Weights of a small multi-label image tagger.
Model: 8.76M parameters, 64-pixel images, arch vit, activation swiglu, patch size [8, 8], layers 6, width 320.
Data: trained on photos of arthropod specimens (BIOSCAN-5M), 97500 training examples, 44.6 epochs.
Rows from block 2 of a small multi-label image tagger, named by matrix and row number. Rows with one number belong to one neuron. Each number is 128 + 24 x the weight over its row's rms, rounded and kept within 0 to 255. All counts start at 0. After the name is the row's rms in percent of the matrix's.
After each neuron's rows are labels from the 100 images, of 14848, where the neuron reaches its largest size: "colour at peak" is the nearest of a few named colours to the mean colour under the peak. Only what is clearly more common there than usual is listed. The data: photos of arthropod specimens (BIOSCAN-5M).
# gate: MLP gate (model.blocks.2.mlp.gate.weight, 960x320), inputs 160-239
# fc1: MLP up (model.blocks.2.mlp.fc1.weight, 960x320), inputs 160-239
# fc2: MLP down (model.blocks.2.mlp.fc2.weight, 320x960, transposed), outputs 160-239

gate.124 108 [151 115 175 140 124 107 180 120  97 158 105  90 110 168 145 135 122 127 113 160 140 142 131 165 131 159 103 114  92 125 106 114 123 144 112  79 163 140 142 123  87 164 176 128 137 123 113  95 107  95 132 132 117 109  97 130  93 136 105 145  89 139 118 137 139 126  81 119 116 144 147 161 146 157 104 150 172 106 145 140]
fc1.124 102 [155 125 154 151 110  59 155 111 107 125 123 122  91 129 120 143 116 107  75 129 144 113 115 142 153 133 140  98 118 129 144  83  86 134 153  78 123  96 150 111 124 147 158 113 150  98 127  91  93 112 123 161 182 108  98 103 112 129 153 113 141  99  98 112 146  99  98 106  92  91 154 117  73 141 137 154 125 154 130 104]
fc2.124 112 [126 121 141  94 165 151 104 151 135 139 126 118  89 138 133 139 161 151  90  88 118 136 140 153 133 116 151 113 159 106 109 159 114 144 153 188 115  91 142 135 123 136 116 120 141 109 131 112  92 112 184 156 123 173 124 132 143 129 119 154 122 125 139 133 115  84 153 128 117 146 138 146 150 138 156 148 118 124  91 137]
colour at peak: pink

gate.318 108 [153 134 167 132 131 174 139 152 110 140 138 100 124 132 138 113 153 128 161 164 138 125 153 103 128 130  93 117 195 132 139 130 137 128 162 141 134 122 103 122 151 145 124 124  72 141 125 104 119 102 154 103  89 124 123 112 117 109  95 104 120 102 117 142 130 125 110 105 169  93 125 124  98 140 114 112 149 113 111 123]
fc1.318 106 [154 101  82 150 138 123 148 155 111 108  81 135 149 154 117 133 117 132 111 124 127 115 141 156 160 159 154 163 130  83 141 130 127  90 100 159 114 151 145 149 125 120  99  97 155 153 126 142 148  52 116 117 135 147  97  99 159 146 141 147 114 162 115 110 163 137 130 109 147 133 133 120 123 117 134 150 111 126 127 124]
fc2.318 104 [153 147 142 125 126 146 143 117  56 113 163 112 157 103 135 128 123  79 134 141 106 164 133  93 117 140 124 116 131 154 146 140 177 142 103 105 123 139 105 115 121 130  96 115  96 105 147 144 121 106 172 133 127 132 131  99 173 113 132 148 125 164 135 160 147 135 131  92 153 134 146 145 145 142 120 164 125  89 123 116]
colour at peak: pink

gate.413 102 [135 133 122 134 135 101 125 145 136 120 103 110 148 150 105 127 167 112 107 132 153 135 103 141 118 157 130 118 111 147 128 174 120  91 117 133 190 115 148 109 125 146 157 136 137 154 121 124  92  93 187 136 135 107 161 123  78 124 172 115 113 104 109 136 119 134 104 117 113 141 154 116 140 139 196 141 127 110 118 128]
fc1.413 099 [139 145 146 111 151 141 125 127 112 141 119 140 169 124 116  92 164 129 141  85 146 108  86 125 131 149 147 149 151 124 121 159 147 120  97 163 124  88 127 126  89 115 150 133  75 142 121  79 124 155 112 156 114 109 132 185 169 171 135 129 174 128 125 146  63 137 141 130  94 152 101 151 144 122 135  88 105 112 181 142]
fc2.413 095 [114 139 150  95 152 131 107 110 110 103 120 143 121  98  97  92 133 153 114 100 175 107 143 124 146 117 112 122 139 104 111 178 126 137 133 123  86 131 134 139 117 124 115 165 152 129 147 133 112 155 121  98  94 101 139 158 104 141  88 123 130 192 135 120 141  84 128 187 156 164 166 115 134 154 112 114 120 148 126 138]
colour at peak: grey

gate.135 100 [154 108  82 128 123 125 137 117 164 104 142 108 163 171 114 173 115 113  93 150 129 130  99 140 147 162 159 131 112 133 144 112 118  90 123 119 155 198 147 137 152 109 121 158 130  86  93 159 157  94 102 152 119 160 141 153 134 151  95 150 108 143 135 109 107 105 147 136  69 144 128 147 134 126 150 106 132 104 151 123]
fc1.135 099 [156 208 134 129 141 124 134  85 141 118  94 183 130 105  86 117 145 120 162 161 124 122 146 119 132 131 115 132 119  93 170 201 170 121 134 164 112 126 141 111 105 123 116 159  96 156 115 137  95 114 131 126 134 113 109 126  88 139 116 131 113 161  82 125 131 148  85 102 115 125 145 168 148 174 112 149 119 141 166 139]
fc2.135 105 [157  94 110  99 131 174 168 109 154 111 111 149 113 144 129 155 166 106 113 109 126 129 138  84 186 106 177 174 141  94 130 100 160 128 172 162 103 154 134 125  98 133  92 122 129 118 106 122 108 117 167 129 121 148 119 122 133 133  87 157 128 167 125 121  97 133 147 117 148 149 106 133 146 103 143 149 135 121 156 136]
colour at peak: grey

gate.123 095 [114 127 149 115 136 178 139 120 125 114 114  85 127  71 148 101 134 129 139  84 138  74  97 108  66 145 124 127 167 151 173 107 141 101  98 133 166 115 146 145  87 148 161 139 116 145 177 134 126 134 160 133 100 101 114  95 133 111 104  69 121 138  90 166  93 133 141 133 137 136  87  90 113 103 143 121 119 125 114 168]
fc1.123 099 [145 147 153 158 116 156 124 109  96 156  95  99 131 151 148 130 149 135 138 137 124 157 134 108 123 140 121 105 105 166 106  71 133 143 161 122 115  97 152 127 152 133 131 131 115 156 113 144 119 165 149 101  91 120 136 169  92 137  84 133 145 136 126 155 146 105  85 143 152 197 110 194 156  90 101 145 130 118 161 123]
fc2.123 098 [146 100 148 146 120 126  88  83 114  89 141 120 114 104 123  90 157 134 134 136 146 134 153 162 145  90  94 140  88 100 122 138 171 119  84 133 113 150 109 145  93 105  98 137 145 117 121 137 193 133 120  89  95  96 132 113 178 145 136 168 137 108 132 101 135  97 100 119 180 153 168 152 121 116 146 147  78 125 116 118]
colour at peak: brown

gate.638 099 [133 124 114  92 118 155 144 152  91 130 146 138 136 127 188 117 112 169 138 147 134  74 119 115 105 116 114 126 148 112 122  91 144 114 119  96 112 142 172 138 109 131 109 120 101  86 138  85 137 144 137 141 139 123 136 146 150 165  59 125 141 158  90 179 151 113  98 127 152 125 110 140 162 125 132  86 163 124 174 145]
fc1.638 092 [119 119 117  94 168 135 156 138 101 133 181 161 120  92 162 133  67  78 135 126 115 133 111  90  86 137 164 162 132 111 108 122 111 138 103 123 136 140 163 149 146 119 142 132 119 114 144 133 118 123 156 132 156 139 124 119 109 144 131  98  95 163 150 147 150 117 109 135 110 126 147 137  93 131 129 110 123 127 154 114]
fc2.638 093 [140  99 137 119  86 101 175  95 133 136 103 131 101 179 123 149 141 121 133 128  99 102 173 124 119 143  95 122 105 138 145 110 130  68 136 144 161 145 137 157 171  96 162 140  96 121 136 134 102 121 139  94 134 138  86 136  96 140 124 177 126 113 140  95 100  94 136 138 145  77 132 123 121 156 164 136 152 153 144 135]
colour at peak: grey

gate.331 106 [182 132 154 170 150  98 171 113  95 111 114 106 146 117 161 158 146 138 121 154 158 130 125 100 147 129 143 133  97  80 145 144 129 138 162 108 103 121 145 156 108 127 110  85 127 123  79 148 115  97 132 109 107 155 153 137 106 127 110 112 109 171  89 127 155 130 135 131 174 139 115 137 100 120 108 132 117 146 162 149]
fc1.331 102 [127 145 110  92 126 113 112 101 105 132  62 126 155 154 136  81 168 133 112 119 154 133 124 114  98 143 149 118 174 119  71 119 116 136 177  98 133 116 148 138 109 146 123 131 157 126 107 125 120  92 168 143  99 138 164 116 123 112 135 143 150 118 136 136 129 162 109  66 187 171 134 138 105 162 129 129 156 102  97 172]
fc2.331 102 [138  85 136 135 151  97 156 123 153 181 130 119 109 116 187 165 170 115 129 140 117 118 156 128 128 162 138 125 114 119 155 133 120 148 160 152 157 135 120 163 137 141 123 140 147 173 117 120 123 122 120 124 154 164 117 168 154 129 106  91 128 152 113 177 102 117 102  66 153 170 142 149 137 154 137 148  91 121 160 148]
colour at peak: pink

gate.163 093 [159 122 113 123 104 144 141 130 108 107 157  91 130 116 176  91 117 116  74 134 122  98 118 106 106 117 162 148  95 133 158 144  90 136 183 125 130 158 128 140 109  70 110 113 161  98 158 166 115 128 117 148 179 129  94  97 149  89 123 104 138 158  98 147 113 125 141 116  96 157  87 118 110 113 125 111 128 149 162 110]
fc1.163 094 [ 88  73 159  97 132 122  68 112 109 139 154 159 123 133 134 140 166 157 148 116 136  99 161 136 119  91 128 161 136 105  69 123 137 140 101 135 129  87 131 112 127 165 155 129 111 124 126 142 179 125 115 149  97 170 147 217 163 128 119 157 128 156 122 139 117 113 113  99 129 162 156 150 105  88 106 123 106 118  83 158]
fc2.163 091 [182 103  87 107  96 124 129 106 118 140 131  91  90  83 149 112 121 119 140 166 130 175 167 112 108 138 124 130 106 195 187 124 182 122  99 111 125 128 143 131 117 135 145 132 117 143 158 100 118  92 135 146 109 148 115  27 150 109 131 163 116 156 100  72 155 152  97 108 121 102 104 105 141 148 177 113 102 132 132  84]
colour at peak: pink

gate.185 101 [146 135 133 130 147 175 152  95  68 137 130 141 141 169 151 134 112 129 103 143 144  62 150 149 103 127 135 161 139 130 112 133  96 111  98  89 143 121 159 125 129 133 138 162 107 127 116 130 116 105 123 146 124 120 117 105 139 137 117  76 133 133 161 138 163 136 178 117 136 135  95 140 128 168 124 138 143 109 126 130]
fc1.185 091 [136 136 145 124 111 147 121 132 148 150 151 104 128 101 136 132 160 132 162 114 107 162 119  84 152 120  92  81 168 118 117 114 158 173 148  90 138 116 132 155 103 121  97 122 151 135 125 131 115 179 143 104 114 113 168 108 144  94 100 127 116 136 143 144 145 166  79 118 170 168 115 109 134 121  93 140 133 116 148 135]
fc2.185 088 [113 116 123 148 108 127 133  73 135  91 106 158 144 197 110 156 143  74  81 155 168 104  88 133 133 132 173 172  99  93  78 133 114  89 118 113  91 129 140  91 129 132 125 114  82 112  74 140  97 162 142 174 130 183 112 137 100 138 164 106 119  86 121 112 140 103 122 126 125 112 150 112 117 165  96 119 146 138  99 113]
colour at peak: grey

gate.474 103 [136 129 135 184 176 131 117 103 176 151 127  87 165 105 148 104 130 161 160 117 152 124 139 147 123 115 106 139 127 174 138 179 105 131 137 138 178 153 120 103 126 132 159 154 113 178 127 126 127 131 137 112 105 146 136 129 123 119 112 106 111 162  80 169  79 145 161 100 140 122 121 100 162  53 132 149 107 111 154 114]
fc1.474 105 [120 126  96  80 142 108 145 116 109 132 154 152  98 154 128 205  99 144 138 156 111 127 148 112 118 133 127 175 111 152  95 125 119 109 143 120 105 143 129 161 139 102 109 148 144 124 131 153 136 160  95 138 153  96 109 176 133 126 114 140 131 164 127 171 161 115 131 135  70 141 144 143 137 164 118 140 117 101 122 136]
fc2.474 116 [126 111 119  62 114 115 127 166 102  87 145 119 124 114 147  95 142 119 127  95 154 129 139 166 113 146 171 117 145 115 139 126  74 146 104  85 158 134 151 128 116 149  94 105 157 128 107 124 138 126 129 126 104 143 153 124 142 134 134  92 100 142 152 104 132 111 118 157 126 171 113 102 134 137  82 115 102 116  81 143]
colour at peak: white

gate.282 098 [146 113 123 139  99 112 117 105  83 110 156 124 122 144 101 150 125 108 156 136 141  90 103  98  91 158 174 152 132 115 164 159 148 122 134 162 165 180  79  96 161 151 178 145 135 153 114 136 136 134 103  78 140 118 134 189 131 124 136 177 143 128 151 170 117 106 143 110 142 112 129 157 163 138 124 113 145 138 138 139]
fc1.282 093 [ 94 119 154 151 149 119 129 141 129 131 167 130 165 126 120 112 132 127 173 132 135 141 104 122 135 128 107 144 166 129  90 144 179 141  76  96 123 109  96  70 176 151 112 136 149 125 142  74 135 127 125 109 164 122 130 120 151 102 140 168 148 118 177 118 110 166 109 111 174 126 157 202 166 121 112 118 118 103 121  92]
fc2.282 098 [122  94 121 131 132 100 111 119 160  97 121 105 126 120 137 133 134 119 138 124  89 139 115 110 151 134 112 114 117  95 115 147 133 102 132  97 138 141 107 137 132 118 110 104  93  98 126 114 128 107 148 145 128 125 113 147 123 146 142 130 111 168 134 164 120 129 163 106 127 124 100 139 185  92 152 175 123 157 118 125]
colour at peak: grey

gate.380 106 [153 104 113 139  81 139 180 155 143 125  82 111 132 135 136  97 114 146 160 118 152 133  98 134 124 145 151 150 152 109 114  77 146  88 140  91 131 147 104 152  98 141 105 136 109 126 104 165 121 121 168 131 101  94 125 118  95 134  87 139 122 103 103  97 137 149 112 106 152 131 145 159 162 131 100 143 157 111 150 124]
fc1.380 106 [174 141 111 176 117 127 164 124 149 106 116 144  98 111 120 103 144 128 151 187 141 131 126 151 125 160 108 145  92 155 121 100 105 118 100 142 112  96 126  97 102  95 140 127 167 123 180  75  91  88  96 123 127 117 106 134 125  91 136 130 138 110 159  77 122 102 108 148 103 124 160 138  85 135 109  89 126 141 147 134]
fc2.380 110 [183 129 120 116 103 141 136 145 115  98  91 113 121 138 123 108 156 205 115 170 113 115 143 118 118 134 134 134 154 158 108 144 180 160 141 100 113 102 162 112 152 114 126 153 125 102  99 137 164 145 123 148  85 124 124  89 143  90 140 168 144 180 152 137 150 142 182 106 162  94 109 143 156 109 121 141 103 131  86 123]
colour at peak: grey

gate.589 101 [114  64 147 156 119 157 163 155 142 157 107 110 109  95 133 132 102 159 187 131 122 109 133 129 128 111 123 124 148  68 107 124 139 142 133 116 144 112 181 116 136 117 181 173 114 107 121 122 148 125 131 117  60 118 119 120 112 170  78 146 103 110 169 127 159 152  91 127 143 148 148 126 147 136  96 106 133 103 153 131]
fc1.589 101 [141 113 121 142 119 105 105 158 138 155 104 116 134 124 152 152  90 192 132 120 132 171 187 132  98 163  84 149  86 116 140 137 122 154 166 157 140 123 160 104 116 123 131 102 126 141 148 126 131  95 149 159 128 102 126 131 128 124 106 148 179 132 122 145 147 107 126  95 132 154 161 122 118  88 128 123 148 125 127 134]
fc2.589 104 [134 104 137 133 128 164 151  89 155 142 115 138 105 112 152 132 111 107  91 137 163 111 107  94 188 137 122  84 116 116 151 126 146 137 129 112 127  95  93 139 148 145 134  85 169 136  98 126 125 134 123 170 139 138 140  95 124 113 141  93 132 131 100 116  99 128 138 138 146 142 118 101 113 133 108 135 153 172 120 110]
colour at peak: white