python train.py --arch="vit" --model="multi-label image tagger" --dataset="photos of arthropod specimens (BIOSCAN-5M)" --train_examples=97500 --image_size=64 --crop_scale_min=0.5 --horizontal_flip=true --translate=0.12 --rotation_deg=5 --norm="layernorm" --norm_position="pre" --activation="swiglu" --mlp_ratio=3 --head_dim=32 --fused_qkv=true --bias="all" --qk_norm=false --layer_scale_init=1.0 --parallel_block=false --inner_norm=false --drop_path=0.1 --patch_size=[8, 8] --conv_stem=true --layers=6 --width=320 --positions="learned" --pooling="mean" --num_labels=120 --init="lecun_normal" --residual_init="zero_last" --optimizer="adamw" --lr=0.00086 --beta1=0.85 --beta2=0.999 --eps=1e-08 --ema_decay=0.99 --steps=17000 --batch_size=256 --epochs=44.6 --lr_schedule="cosine" --final_lr_fraction=0.01 --warmup_steps=3400 --weight_decay=0.1
Rows from block 2 of a small multi-label image tagger, named by matrix and row number. Rows with one number belong to one neuron. Each number is 128 + 32 x the weight over its row's rms, rounded and kept within 0 to 255. All counts start at 0.
After each neuron's rows are labels from the 100 images, of 14848, where the neuron reaches its largest size: "patch colour" is the nearest of a few named colours to the mean colour under the peak. Only what is clearly more common there than usual is listed. The data: photos of arthropod specimens (BIOSCAN-5M). In brackets: how many of the 100.
# gate: MLP gate (model.blocks.2.mlp.gate.weight, 960x320), inputs 0-79
# fc1: MLP up (model.blocks.2.mlp.fc1.weight, 960x320), inputs 0-79
# fc2: MLP down (model.blocks.2.mlp.fc2.weight, 320x960, transposed), outputs 0-79

gate.331 [153 161 108 124  81 117 145  99 140 107 104 105 129 171 146 164 152 155  62 114 147 160 152 138 123 119 114 113 124 133 155 127 189 153 100 174 139 181  92  68 124 165 162  96  91 157 123  95 116 155  53 132 147 165 140  85 101 161 200 144 129 104 119 136 114 136 111  93 165 146 149 134 151  89  98 151 131 129 140 140]
fc1.331 [ 92 143 190 176 125 146  93 159  96 138 123 142 119 134 139 112 164  75 154 138 100 105 187  93  76 109 148  86 157 139 100 155  98  57  99  71 144 145 151 107 116 159 163 171 115 125 146  81 135  93 146 102 144 164 147 114  51 116 147 150 120 112 161 139 106 143 137  52 137 158 120 106 180 142 172  89  79 134  96  84]
fc2.331 [134 161 100 116 110 152 138 123 147 131 181 170  81 126  94  83 119 145 115 117 169  93 154 168 116 113 115 104 132 104 108 108 135 163 163 127 122 130 181 132 109 132 118  92  95 184 177 127 145 117 126 124 126  64  43  24 123 178 150 148 148 116 189 129 152 124 179 113 195 115  91 218 102 146 143 103 164  81  94 160]
patch colour: pink (89)

gate.123 [162 148  98 116 133 133 150 162 110 127 141 143 171  84 108 101 166 100 133 145 142 165 173 168 146 139 158 124 129 133  65 110 166  71  65 167 178 151  68 152  90 131 139 127 194 139 112 103 179 109 136 109 103 130 138 165  44 109 158 170 101 123 100 134 153 124  86 157 166 159 139 144 123 117 137 193 105 136 135 143]
fc1.123 [159 125 146 126 157  89  89 173 124 127 118 101  70 173 132 124 156  67 161  97 135  79 126 108  89  96 119 146  82 198 121 163 122 130 148 184 129 134 177  57 127 122  56 103 119 111  74 154 128 120 162  93 154 174 116  98 116 130 160 113  97 129  78 213 110 111  92 124  91 151 114 124 122 114 170 112  85 166 124 131]
fc2.123 [161 141 160 145 113 117 102  95 102 151 152 117 127 127  73 132 123  82 194 176 129  77 116 137 152 160 117  94 185  70  88 137 158 126 175 147 140 152  84 143 136 184 102 112 147 122 106 145 151 137 147 138 104  76 197 107 152 161 148 153 123 135  85 103 123 132 120 130 136 150 123  69 144 128 108 172 173 134 148 106]
patch colour: brown (36)

gate.26 [108 122 158  98  89  99 113 142 113 126 146  94  96 104  97  97 118  87 120  72 110 171 129 174 184 105 122 105 107 153 136  71 168 101 188 170 100 176 154 143  93  73 143 141 165  94 106 137 147 107 122 104 129 139 107 144 150 107 141 128 136 145 107 147 131 185 107 176 122 166 122 177 149  83  95 164 123 184 179  92]
fc1.26 [ 80 127  77 114 104 138 116 157 153 152  98 124  75 173 125 156  98 189 134  79 112 120  87 113 121  68 141 116 176 129  99 143  68 127 104 152 134 141 107  90 117 124  83 160 142  84 170 108  73  99 170 128 140 179  94 135 132 158 147 105 110 192 132 117 113  78  98  92 182 149 138 146 137 149 119 145 168 132 111  89]
fc2.26 [137 126 106 128 158 189 118 123  46 127 144 114 128 112  78 127 134 144 118 159  99  67 153  91 135 110 108 109  98 155 142  97 136 197 154  90 128 124 128 119 137 102  96 127 112 141 114 135 169 188 125  83 127 156 120 102 142  95 126 155 131 116  87 139  90 166 158 102  95 160 114 148 181 115 147  89 133 130  91 131]
patch colour: pink (96)

gate.468 [146 146 109  77 117 138 150 146  98 133 101 135 139 170 123 101  99 143 147 130 150 124 138 152 101  91 128 101 195  96 121 151  74 130  76 211 116 155  86 112 110 137 172 165  70  97 138 129  98 169 136 122 134 149 180 113 103 119 194  99  58 152 172 142 144 115 128  83 132 108 159 110 168  83 123 138  51 131 131 128]
fc1.468 [103 126 108 140 173 159 110 141 174 116 115 173 143 101 130 100  97 167  77 132 149 117 100 148  66 116  96 161 126 114 170 143 119 165 105 140 128  92 155  94 195 121  83  80 111 175 154  92 138  81 158 117 155 121  94 157  72  91 107 139 164  96 107 146  82  49 190 120 136 127 134 133 117 159 139 113 156  54  69  78]
fc2.468 [138 161 142 105 134 143 127  44 147 133  65 116 140 148 147 169 129 130 135 169 100 124  97 137  87 134 175 127  87 137 113  89  93 141 143 122 154 100 140 109 124 123 110 114 143 116 106 129 138 125  90 141 158 109  71  25 167 208 176 133 125 104 122 150  94  87 126  64 137 175 102 126 106 184 163 134 125 162 136 160]
patch colour: white (89)

gate.102 [122 133 193 102  80 100 163  92 142 138 216  81  63 190 105 147 161 129 151  89 120 153 164 142 132 141  91  65  78 161 154 149 137  94 170  84 153 151  90 120  93 163 106 107 192 113 102 146 128 153  78 110 139 126 105  80  97 142 102  64 122 125 138 143 141 154  92  80 164 164  97 142 131 151 115 195 120 150 135 135]
fc1.102 [139 133 141 155 139 154 107  86 159 108  74 146 178  96 150 135 110 142 128 146 124  83 133 123 100  84 169 133 145  77 195 174  62 194 119  67 167 113  98 134 181 170 118 134 124 141 143  99 129 153 142 192 122  86 122 111  99 107 107  92 129  98 140 132 121 134 167 142 167  82 150 128 130 115 112  76 107  60 116 152]
fc2.102 [102 166 103  91 160 109 155  88  91 168 180  69  79 155 132  81  63 167 122 120  93 159 140 128 164 140 179 174 194 102 127 147 110 116 162 186 124 153  90 139 140 124 172 107 169 145 110 109 143 170 122 146  92 126 140  84 149 132 135 103 101 106 125  54  94 161  91 146  94 167 178 150  69 143 116  93 167 168 124 191]
patch colour: white (64)

gate.762 [ 60 177 162 123 106 155 102 143 107 130 124 149 118 157 145 112 123 108  97  52 129 163  99 153  82  66 125 111 123 129 108 127 140 117 151 175 129 111 121 100 116 122 153 106 147  90 143  59 122 121 126 127 128  92 118 146 126  95 139 176 130 172 138 160 150 173 124 158 143 155 184 114 180 120 168 165 146 108 130 108]
fc1.762 [ 93  38  72 127 153 135  96 121 121 153 112 147 167 128 127 126 109  77  87 152 167 102  49 118  73 158 101 158 233 176 191 112 139  87  99  73 125 162 160 102 121 125 100 132  81 144 120 166 160 107 165  86 136 137 101 109 132 137 111 145 125 141 108 136 130  74  91 100 112 116 110 102 136 145 173  98 148 190  56  67]
fc2.762 [109  98 117  63 144  90 111 129 143 133  99 147 116 121  62 134 155  94 161 103 111 137 152 142 129 143 113 159  82 109 124 150 118 121 157 198 134 151  95 122 111 148 146 127  83 119 132 109 101 152 121  83 121 175 183 145 117 136  68 109 129 155  95 161 164 121 113  89 160 105  88 112 158 162 131 163 103 160 160 113]
patch colour: pink (92)

gate.435 [158 136 126  69 146 154  94 138  98 136 166 105 156 134  81 102 135 130 170  53 105  98 142 184 102 109 156 141  96  89 110 149  62 157 125 147 124 112 141 139 137 102 135 107 161  55  62 145 129 176 126 129 140 128 128 143 123 102 121  88  54 104 123 127 157 129  85 157 174  97 142  88  81 156 125  95 145 195 130 139]
fc1.435 [123 109  80 134 151 139 213 176 106 133 162 117  68  76 116 139 126  87 111 150 141 135 109 159 160 143 120 116  83 141 106  93 176 168 134  91 151 164 211 157 160 128 159 123 149  87  67 128  73 122 108  95 118 113 142 155  91 164 133 191 140 152  97 115 208 121 109 126 135 113 149 156 125  91 107 172 121 125 193 144]
fc2.435 [132 168  77 129 111  84 189 137 138 130 125  85 142 168 130 106 127  85 175  66 145 101 149 119 104 161 158 122 146 160 149 109 152 138  96 127 106 104  87 120 147 111 127 160 107 147 117 127  59 124 113 110 114 129 149 148  99 120  56 119 104 111 167 116 154 138 132  80 132 123 166 137 143 177 114 132  68  98 102 144]
patch colour: white (68)

gate.738 [146 129 141  80 139 163  80  87 140 103 192 197 165 121 110 110 100 104 102  80 153 107 115 201 105 128 204  83 136  84 138 125 137 133 178 153 185 167 165 103 130  70  96 170  54 132  69 125 119 118 104  83 127  77 134 143 130 169 146 180 140  89 105 160 179 151 127 185 136 186 154 128 157 153  98 212 103 191 169 168]
fc1.738 [ 82  53  57 161 101 130 143 147 167 119 104  69 167 172 137 184 145 124 117 129 136 119  81 118  28 103  93 100 123 107 170 124 104 115 117  77 113 133  73 130 164 146 102 116  52 146 151 103 143 131 132  78 151 100 135 123 118 124 141 115 138 124 140 115 142 125  86  81  88  81 157  78 156 134 150 132 139 173  87  59]
fc2.738 [110 133 132 128 119 165 135 176 119  90 169 171 102 102 150  93 106  97 131 137 121 107 160 117  96 150 135 169 134 104 101 139 174 136 108 126 136 115 129  89 103 126 137 128 143  96 131  64 147 132 100  59 123 123 131 118  93 110 138 139 147 124 111 119 162 132  94 198 168  72 126 151 111  82 106 132 142 198  71 113]
patch colour: grey (26)

gate.325 [114 111 132  94 119 187 136 147 111 102 127 137  91 144 113  70 130 149 176 106 114  82 100 105  90  70 112 133  58 144  46 156  41  75 189 152 140 120 106 113 133 129 181 149 141 112  93 132  89 167 109 128 108 133 106  90 118 149 178 180 129 125 171 109 105 131 145 134 130 122 137 147 111  85 156  78 140 168 194 172]
fc1.325 [153 160 169 126 144  72 153 121 143 158 170 161 125 129  67 131 176  70  95 139 168 165 163 133 159 192  96 168  92  95  81 132 160 127 156 126 135 133  82  99  84 123 207  66  78 139 154 134 123 155 159 142 150 126 157 155 130 140 154 132 149 105 167 131 162 148 122 173 134 169 159  99  81 128  82 109  98 151 155  75]
fc2.325 [169  76 144 152 168 120  78 130 107 117 116 142 126  65 157 115 128 139 132 104 122  81  93 131 132  77 138 191 165  98 105 136 152 115 149 174 160 165 172 123 154 112 164 150  94 130  87 164 137 120  81 125 128 155 115 153 158 122 118 111 163 146  68 120 110  95 165 134 128 116 133 128  98  72 157 133 155 102  92 155]
patch colour: pink (89)

gate.533 [106 131 125 123 108 161 137 160 154  52 118 135 150  88 132 127 119 127 121  62  94 123 111 165 101 134  55 108 107 199 145  79 163 113 173 127 150 130 141 105 127 101 188 105 113 144 130  92 138 156 131 114 124 159 118  99  96 125 144 181 134  76 130 131 144 142 174 154 152 185 107 122 169 145 154 154 188 137 132  95]
fc1.533 [158  92 152 160 126 112 156 105 155 138 101 110 162  87 205 142 135 114  75 110 111 151 118 157 100 130 120 110 185 129 145 122 172 123 174 127  85 173 118 141  74  90 142 123 173  66  89 141 126 115 108 150 181 180 121 138 104 196 163 138 153 121  83 167 121 143  92 118 123 118 102 159 110 131 126 163 103 161 113  96]
fc2.533 [177 138 127 108 171 120 125 126 153 108 148  86 104 119 102 138 119 144 153  98 147 188  75 119 142  95 169 200  86 147 179 117 135 119 137 113 101  99 163  96 146 139 125  52 121 126  64 147 140  81 105 214 128 116  87  72 125 111 182 153  77 140  86 188 175 109 130  95  40 101 132  42 131 178 137 152 114 140 159 113]
patch colour: grey (38)

gate.290 [104  89 129 119 153 147 154 180 106  76  87 188 154 133 145  75 146  84  94 112 103 199 104 129 130 142 148  91 123 100 108 155 118 162  87 175 179 185  99 157  87 114 101 144 126 121 117 106 153 115  95 121 170 110 129 177 104  89  85 130 113 132  93 144 139 138 105 158  86 102 129 118 127 119 113 141  93 155 119  75]
fc1.290 [ 74  94 136 166 143 123 130 135 137 121 133 172 149  43 160 120 156 134 153 113 144 105  95 158 130 124 151 128  65 158 156 182  95 146 135  89 124 174 167 114 107 107 104 125 130 126 118 129 119  99 121 158 194 170 106 124  96 117 140 109 101 134 115 123 142 109 107  97 177 133 119  59 129 188 137 168 153 165 143 127]
fc2.290 [149 147 153 125  67 132  67  96  96 161 179 105 138 182 102 132 130  96 145 126 155 128 121 139  94 141  99 143 130 151 114  96 128 117 189 124 153 124 145  92 153 157 102  75 133 122 117 114 125 127 111 122  70  72 152  90 111 174 126 172 110 114 134 155 148 112 111  81 169 142 155 183 134 116 103 162 169 120  77 155]
patch colour: brown (71)

gate.529 [170 117 175  69 110 155 153  84  87 152 142 142 108 161  90  93 151 119 177 110 103 137 143 151 145  94 143 151 140  86  78 158 153  86  91 172 151 135 114 105 137 134 192 150 196 152 140 138 131 127 137   9 190 128 137  94  87 120 152  78  89 117 105 128  91 156 112  71 120 134 151 117 161  77 125 135  95 135 106 156]
fc1.529 [ 99 127 140 143 170  54 164 171 152 115 144 141  54 135 146  80  83 174 104 124 154 129 145 128 160  70 107 149 138 120  88 147 140 138 122 125 153 121 149 100 169 101 147  90  82 124  97 126 111 131 126 150 145 168  82 109 129  69 141 118 170 172 153  88 155 124 176 117 118 133 123  70  81  83 174  98 208 111 161  93]
fc2.529 [130  84 134 137  90 193  82  38  87 176 126 168 145 116 193  90 169  91 171  89  20 124 166 163  78 125 162 120 119 140 136 126 119  47 113 143 100 139  35 100 125 122 151 164 175 185 113 117 141 137 100 156 117  73  85 144  82 155 112 142 135  89 104 138 193 123 150 139 136 147  76 118 128 122 165  52 107 103 183 131]
patch colour: white (79)